From a checkpoint of a small masked image model.
Model: 1.87M parameters, 32-pixel images, arch vit, norm layernorm, activation relu, patch size [8, 8], layers 14, width 128.
Data: trained on retinal OCT scans (Kermany 2017), 49215 training examples.
Rows from block 2 of a small masked image model, named by matrix and row number. Rows with one number belong to one neuron. Each number is 500 + 40 x the weight over its row's rms, rounded and kept within 0 to 999. All counts start at 0. Numbers have three digits each. After the name is the row's rms in percent of the matrix's.
Before each neuron's rows are labels from the 100 images, of 14976, where the neuron reaches its highest value: "strongest on" is what is common among them. Only what is clearly more common there than usual is listed. The data: retinal OCT scans (Kermany 2017). In brackets: how many of the 100, against the usual share in percent.
# fc1: MLP up (model.blocks.2.mlp.fc1.weight, 256x128), inputs 0-127
# fc2: MLP down (model.blocks.2.mlp.fc2.weight, 128x256, transposed), outputs 0-127

strongest on: finding: diabetic macular edema (79 vs 11.7)
fc1.19 082:493517464518443542494432547588576464431526498550582495544471563564444575504498448459528407471507511479460465567585546526465486469493457502425508466477488515507582485436532487429515461465432533542478479487552508463548428530551480506527528452431491540557522499523551467500565492478475541529463499517495503539499486478485527494524527520477486449479490430546467474496501458477470529531549
fc2.19 093:563500514473526539435493512482452442470393503502527462482458569497470610508507480488472474519469456513493489509554494511500498421549518524456501523546456460487406519432488506449507439497484539468495517544535468461531457517528466552508562542461575508536536436462489473472466493448551493485481533538490502458510499487593521529515512514497547517458504394533456567499488592444443521559550

strongest on: finding: diabetic macular edema (46 vs 11.7)
fc1.253 080:460529525479424455485499472494507545563601481391492489480531493516464508419512463530558488471516491461497509513453492554448514421557515453493491439450452480563422501463475469525522488468488533499515513548487490471437526515511466495581479566450477527519552529544434517525576436514548497553531503553412502513522539415461515522471569529472440470509520494479546502521549529532514574502520
fc2.253 070:489508469467486577477493516497530501464576460560415555436506472463531443563526498502525503470533495566527468421463484437513491509580538502487524458518456556511519418547552519504479517506541513507459459470426564456458483474468565533507525470485469525481487486528505511489512503434483469454526563456609398477554520489575497531530441482497534514427560436521504522477529452534510456483528

strongest on: finding: choroidal neovascularization (69 vs 29.4)
fc1.63 119:496466484479433455544528527573476582520440464645555542484450542487520430518497519482549524514560519467485480501485539480435412463466547463492513530522521468500548474527511515504488505543489454437503470467454493495522476536467547499521537522451451488511477496543509477480446543473563480508533517504479527462508474479507528484511528613432564466465454503504530532510395527521400536481565
fc2.63 113:538473460578537501500510458527461475460517553490569462480415502462536496550594591569518488502444478540446529427492448544495490563517500502475473443501556554482545536490480480457537464469507416496495538521501502498488477514467554458494403506470532461459538482542530449444513457507546522448554512481488522548523543538511492506518455457553569542498429517496505442493495562459421459509564

strongest on: finding: choroidal neovascularization (64 vs 29.4)
fc1.254 091:491495530514525502487515495425374534478537502499535496501551578481474479560561543453538505571449507461481484490518508495501497550527473506495463545534462477494552495452437493494470542394508471471470458571515551486529452484481555456462565584567492448442568521483486561497522503526448475499476460602494502535459496493547506478562512497474510512459514465476517445541437556579461495429486
fc2.254 091:493536470451490470473499504482460460423540548546517497507495446492556479444488478522334549549509461482541518503498524540501506532459537495531519480518546597489441480588462571500584481511503520455480516534562485571498538559447449490532480506499527524545511516464434566499541553493518500495416452418484541472553480565465475487518521513495506481467454488468477517453550483469497437494474

strongest on: finding: diabetic macular edema (41 vs 11.7)
fc1.46 093:474480488494516493579532447485564495544551463463503510487512446496475476579465544541513553432497514511442464532480479391469518468538524454419457428472525502555474501507504550492538479494509414453489534527503582464565448525446494513538491549470497475472514478475504456511464502470518442426365442394456470479468541493456533539541442521493476513481485514475491563523516493540517511495476
fc2.46 133:484488518489473436395535542494481526523430575543494510521504487480538482514508476457474513486491485491532498417501491517552504538475558539484456562534547540486512465485519536562494527466561518418563556595562528539522493499517530574518511439517451502535556492482509529557559518504475511472403390453463412524463420539515430474564529473531509487490516499461531503476504534531504447497469

strongest on: finding: choroidal neovascularization (59 vs 29.4)
fc1.40 086:508614588493521533531534513485489501459483522506466528511439531566496482507521507450478478531458351430456437519514497410492469496524472514498474577497481490451472563486521424567547458492483503519543469507531505473495496475469443540494461487537467480452510453466564493479441546466535515532473523567469528521424545442496483565499452564502517491553493418518512506511566469471472524509461
fc2.40 122:423539531457569477496484512492485517506474513567513542463541469416495503480496529509401524480530372426458516511499518586515508513511511423483480436453464467592463497420475498469469459462498520499475480485459466511513520555490587494507489503516495547527451517513540543541516509426495548560552434494491434455501495523541516442572548464497465498516438473509451527480472461509460497453564

strongest on: finding: diabetic macular edema (37 vs 11.7)
fc1.162 102:428522450511513496551524498512523492504546571431523537509466496529526538477553488445458455479514469518473593564537454516480525456523542523476517480444459554486463437441517436531489490491495433459523439481510541510524458417570446546463520450552505505446528473505492574450547494539514550427490536451471540572504418518485437521519450434454492483498421437502542526548469485543495513484524
fc2.162 091:511467496507490609502519471462479482441507479494498544504461460475549428465459392548557540513514445538481511543468563499522444493522483500504509491484549465525526444546537524459483504515526483542500518413461478491609468546451519523493533514448463499574491501483482507511507439508488537441525416459480492566465477495521434501488532576473567510481555503400458435442530522507479500595503

strongest on: finding: diabetic macular edema (31 vs 11.7)
fc1.64 128:505482507408502528475491479502555519496583520594550536424472444514506517462471549460442476506525450513519524504512491479486472471548488530485562443493536520529559421508462448458499482494552531488500503477482490544568485515549470515493519471580483483521483469486473526546537503568517465432486484478569575560412483602487554514508429449464480435503448446528478506457479528502478445514405
fc2.64 108:489451506445469540518502568541445508466490448442498569491471475543485525555507545445441486431465423540463542454463485499579519540496499486456444505521491567444486485591492494501511501461490481493511515494477512483500451484493507485486512561506482512584434454489429491579457457486556480460486530419528488427551482492519523545469470533480531448514510483515483601481473619485417478544483

strongest on: finding: diabetic macular edema (35 vs 11.7)
fc1.132 088:462548529457507549536539499517509526498497496509577517526511443526547525459486474500495505458492540537413496568566447471424549493527463475463583466489464565537437442545429551521500512512463465402487506444472472519511528476517428532442495441520517506567522531464570572522570489457556505507509510466471506507468496473464588520533495604504508481419524426506504468496470528505449488517491
fc2.132 087:493469580407513510491530554502503419555496549464476479532436466526585571501531539520470547565467446548475545489463477514555483516487494466505528468592435515514517505496429513550467490476533576522458471432516484494554489471459506480456488512575427575471552551469445475461533417547541486519512560498456520526443500573516468451503495516461490461459503483477532438539489478495495550504476