From a checkpoint of a small masked image model: 49215 training examples.
Rows from block 10, named by matrix and row number. Rows with one number belong to one attention dimension. Each number is 128 + 32 x the weight over its row's rms, rounded and kept within 0 to 255. All counts start at 0. Numbers have three digits each. After the name is the row's rms in percent of the matrix's.
# v: attention query, key and value (stacked) (model.blocks.10.attn.qkv.weight, 384x128, the v third), inputs 0-127
# proj: attention output (model.blocks.10.attn.proj.weight, 128x128, transposed), outputs 0-127
v.40 094:135139150116101116166175093181099179052098135174150127169183095152155162126122121112109155115124111127162136153139141201153086092056072167117118114129078127163109102131158068144100083141120046120156139134148080102135069131173083122081106095135118136080132119145073091182147106129170093160139138151164181145143111164125118133155176156112082191144122152162097175130176150157134159141126
proj.40 090:073083058140177148125099135100163064166137122084085124132100165147091065156084079185169152203137129106131156175124087076111157141162159136114137122185148124101155175119114180149148196132152115197120146129148142128186168147098110097174141181124136092184133130126132162062121134137081134133076158098093098121088160157128129141101112145142154117137142138109150080090131165132144126076105
v.41 095:179123084139148103107145128109134171142139120108099098100050117169085108076103140153127139076133117074162160179070133187139115163122106119142108072128158060088128137107118122125105122081085132141084130145138112091084120137192111139139148116220184195188125119143121100153155126088161161167128139173120099152092102211140115143084163114125119164175123118091127134139101159145087069147098
proj.41 098:028074146080129165119095098169136102150102152146167149162189108080122111205150114072101137153077169182117091130160117124126126048123158132105179169128085146147150147171087166163119190172146134119136150165160151137180142132095141124130108124099125058105120106117120120106140115167120117134133103086120166127145162071105099090160155148141091135102122133169069184130183108137119166133169
v.42 099:084165203069160086069114162116117125113061107175110174145136151109098101066070076153149140172178143115059095197151154149120183081125114154149098095112167145134104077079114109128143159134071089111132126128146115090105122109181143142116127136118130151132147110148090140157148179144100120046134104154108165155145064119117145125050127104103126130130132130116083128155154129074154091139106
proj.42 096:159060108149094144200150084134158125165125110078137088113122104149146126178183126087057103082061091120121187111051123091120096144092089106099114191154130122076201140159134138126102138118128166178129121136087140114149127162094189091135071090121127096110131121098154102106110096102121164169122128158118097087108149106198140124181111140123159094118109124122181123145109139170105183092144
v.43 096:126119152121118154118084164132122104112102076120105156139131176168115141146118138170115115154131103118134127103120129158134063076118071107094043189141140147112136101129121120126121155154114105130159051078149099082120117080090174126225122134196132191155124131146111148183146120119125135066093138102111098143123097172149185180145182131146150103160094128091104176198095123078085115142184
proj.43 093:085157063138129123174130099115109173115117100127093125118104064072134140077131078133133174111079167152124155131099096058099103174181148162135166058149108124152126109108119130126105126081102116098055173152117162114108153187094135100023138133052119121137119108139128152138129137110143095131164172177118143110138114082095112110092075131124075094073146139123150094092177145147160146152088
v.44 104:163114131122178119118120041186124184123088157158128096177137168143112160125096102178096140136111139068152118065108173114200084164196127107093127123089138168041136149150154145124186130154095127142092127127157138127109150126158154114143093133202115130119081131222088096156157113096063096135133089115146132142164124158097124108184095123132114117144134102145143124182167111150107158164130
proj.44 114:108120140127073174151113147138132076106140095093146172095092109116134107095156135114173110162143144198113122199155118181118145127085174090175121082120094085165125124137121102127072092113117182138141094131082123156160080133081046119099155172072134136119127102068137125120140125145194129132127191121113129084135093132133110173092115200135055200127074157122164153107125167138154095134131
v.45 107:097166102130144138140121195121105125064142114091130131074089058136061166105157136158127127109198122120105120100130157071142083100165096111156072117135117095092155181064188177111173161131146186143105191124137147115110175121111152228136163135126153117136117151174116167120139111096135097146118105091117132115105152117150166121148097077096125159147150133093108116145101091043103126140081
proj.45 103:185163155066147116158149067113139136159078206099138138135149155114142071151098115096113145103033143143140152156118104158107182129097110153102152163078074180173103070111109095124089092154118064130161108152132103114092076148171116093092112149132106155160113120102130073181150103161129161115143142150150124135196129173165086099131109144158167132093117149141135156142130186159079132112181
v.46 109:116093175116100098152167098141076106198153142140113157130167210113186135134116149157077102218059109109154114144156173141164115108110186140137156115154144124101085116127100147098103128098157052117145094150143144102118095092122137085183111132096092096125166088062158100146119140182112181136145143110103156078181095168126091129154090122114114109113124146161093131116117115136184107062169
proj.46 109:150137116189143139073106166116193123069139027080150107125105104137118133085108109142171128120180159124147172137151058132117139175123095141127124119091167136158162099136182142106201103122116176147122197145118119128185149143133106090106167102157136146109138161175111148073140131119144080123059074138112099162139137108103188124117201112130146135147177061107116157139167146159129153170122
v.47 089:074142118172088107180194137098121125166138164168162155146156138109122131164177119118099148147077136155092178102098044074150202130143155072149168105043136098152139116111134129144117107104152102111104182143104128150139115086170175179141159127135141125169173148137113127121128080115141125188130143196122081078116079099191165098094136188121128169181110126126110149143119146123104148138174
proj.47 084:229151136061140126065100146089137154134116138082139112088093148178139094138104116108129124143139201077175134137159165146125049113128100169102094198181149131168127119173122132143154146161119147161177132097123115112146139149114140134118143075100168091070158112120134144106150141178127133120133123091113178172172156173091117213156145103119163081095193120138148140097151135102136126064120
v.48 080:122120090131120112123140104164079224143161147143053132115079166213108074090158076127090085114114166086096153143125137159147140140138156172114122070084090126130210144079114131134115137172159071128141098160134093125156148152195129129132130079107103059153151140090111116103135122180115155095168107161132120120143125123109152093114124091135086095153086110167180087147127151178106145078145
proj.48 082:118115166124147139106147107159176055165153083111137120105166129049165156185125138091136136118148107137129126146098127124138131137134134102138106168139168165140072146158136175133118116158114213126120138121122115118141147152086138116146132140138179182122128111140155129100142142112157128224015107106115134111132152139144081115145190152056186131060172145055086157108130101095099070156122
v.49 110:144055153135115164125109160184143112184173089118192156148121178098127151112108142118057136102149137144167148169080104103192073146170166135140071139107200150185156152127141162141107117081156148107108097152156143109068114150120107110133121175112154145160094061136144062154055104118108162105115143128140189111152103144133118187076157152104095123110109130107114161175110086112173126136143
proj.49 115:084188139144116134128134125142104149099100161175085095110114086134121145137129173171123147110096081158047096136183122145099121089118143155137188090159087097107084100148126160124202121148151095102154180132132145139178152126105179146124171083144124132138153163148144174137180126149145115159089064126024124115107141119148180115161121136107103129135163096163128099060153207192129165125107
v.50 110:148175125174108097109173110133120079181108155120168165129087187135121056119090160091103137080127115105162136157132142097120178155117095120107154145115064098124145123119186114111134128140175140166137129139137154122130166142203093136136191103173111067132156172140138128153085180163113154092144127167162133146087142153071071172117173113120100138113152075052143094110093166182156074106172
proj.50 103:107079153103142156112074134147112160111148117173064056113138084141164163175130132162139098138182102131107105151098122142102127110110138165157085095164142156109089125096086168165098154079122079185145099112100087181171119151100160103168061122084171145120106070127095138080159110070148151168127128086121154154180149107141119110117090171106173098148129160182128156171125091125078187142085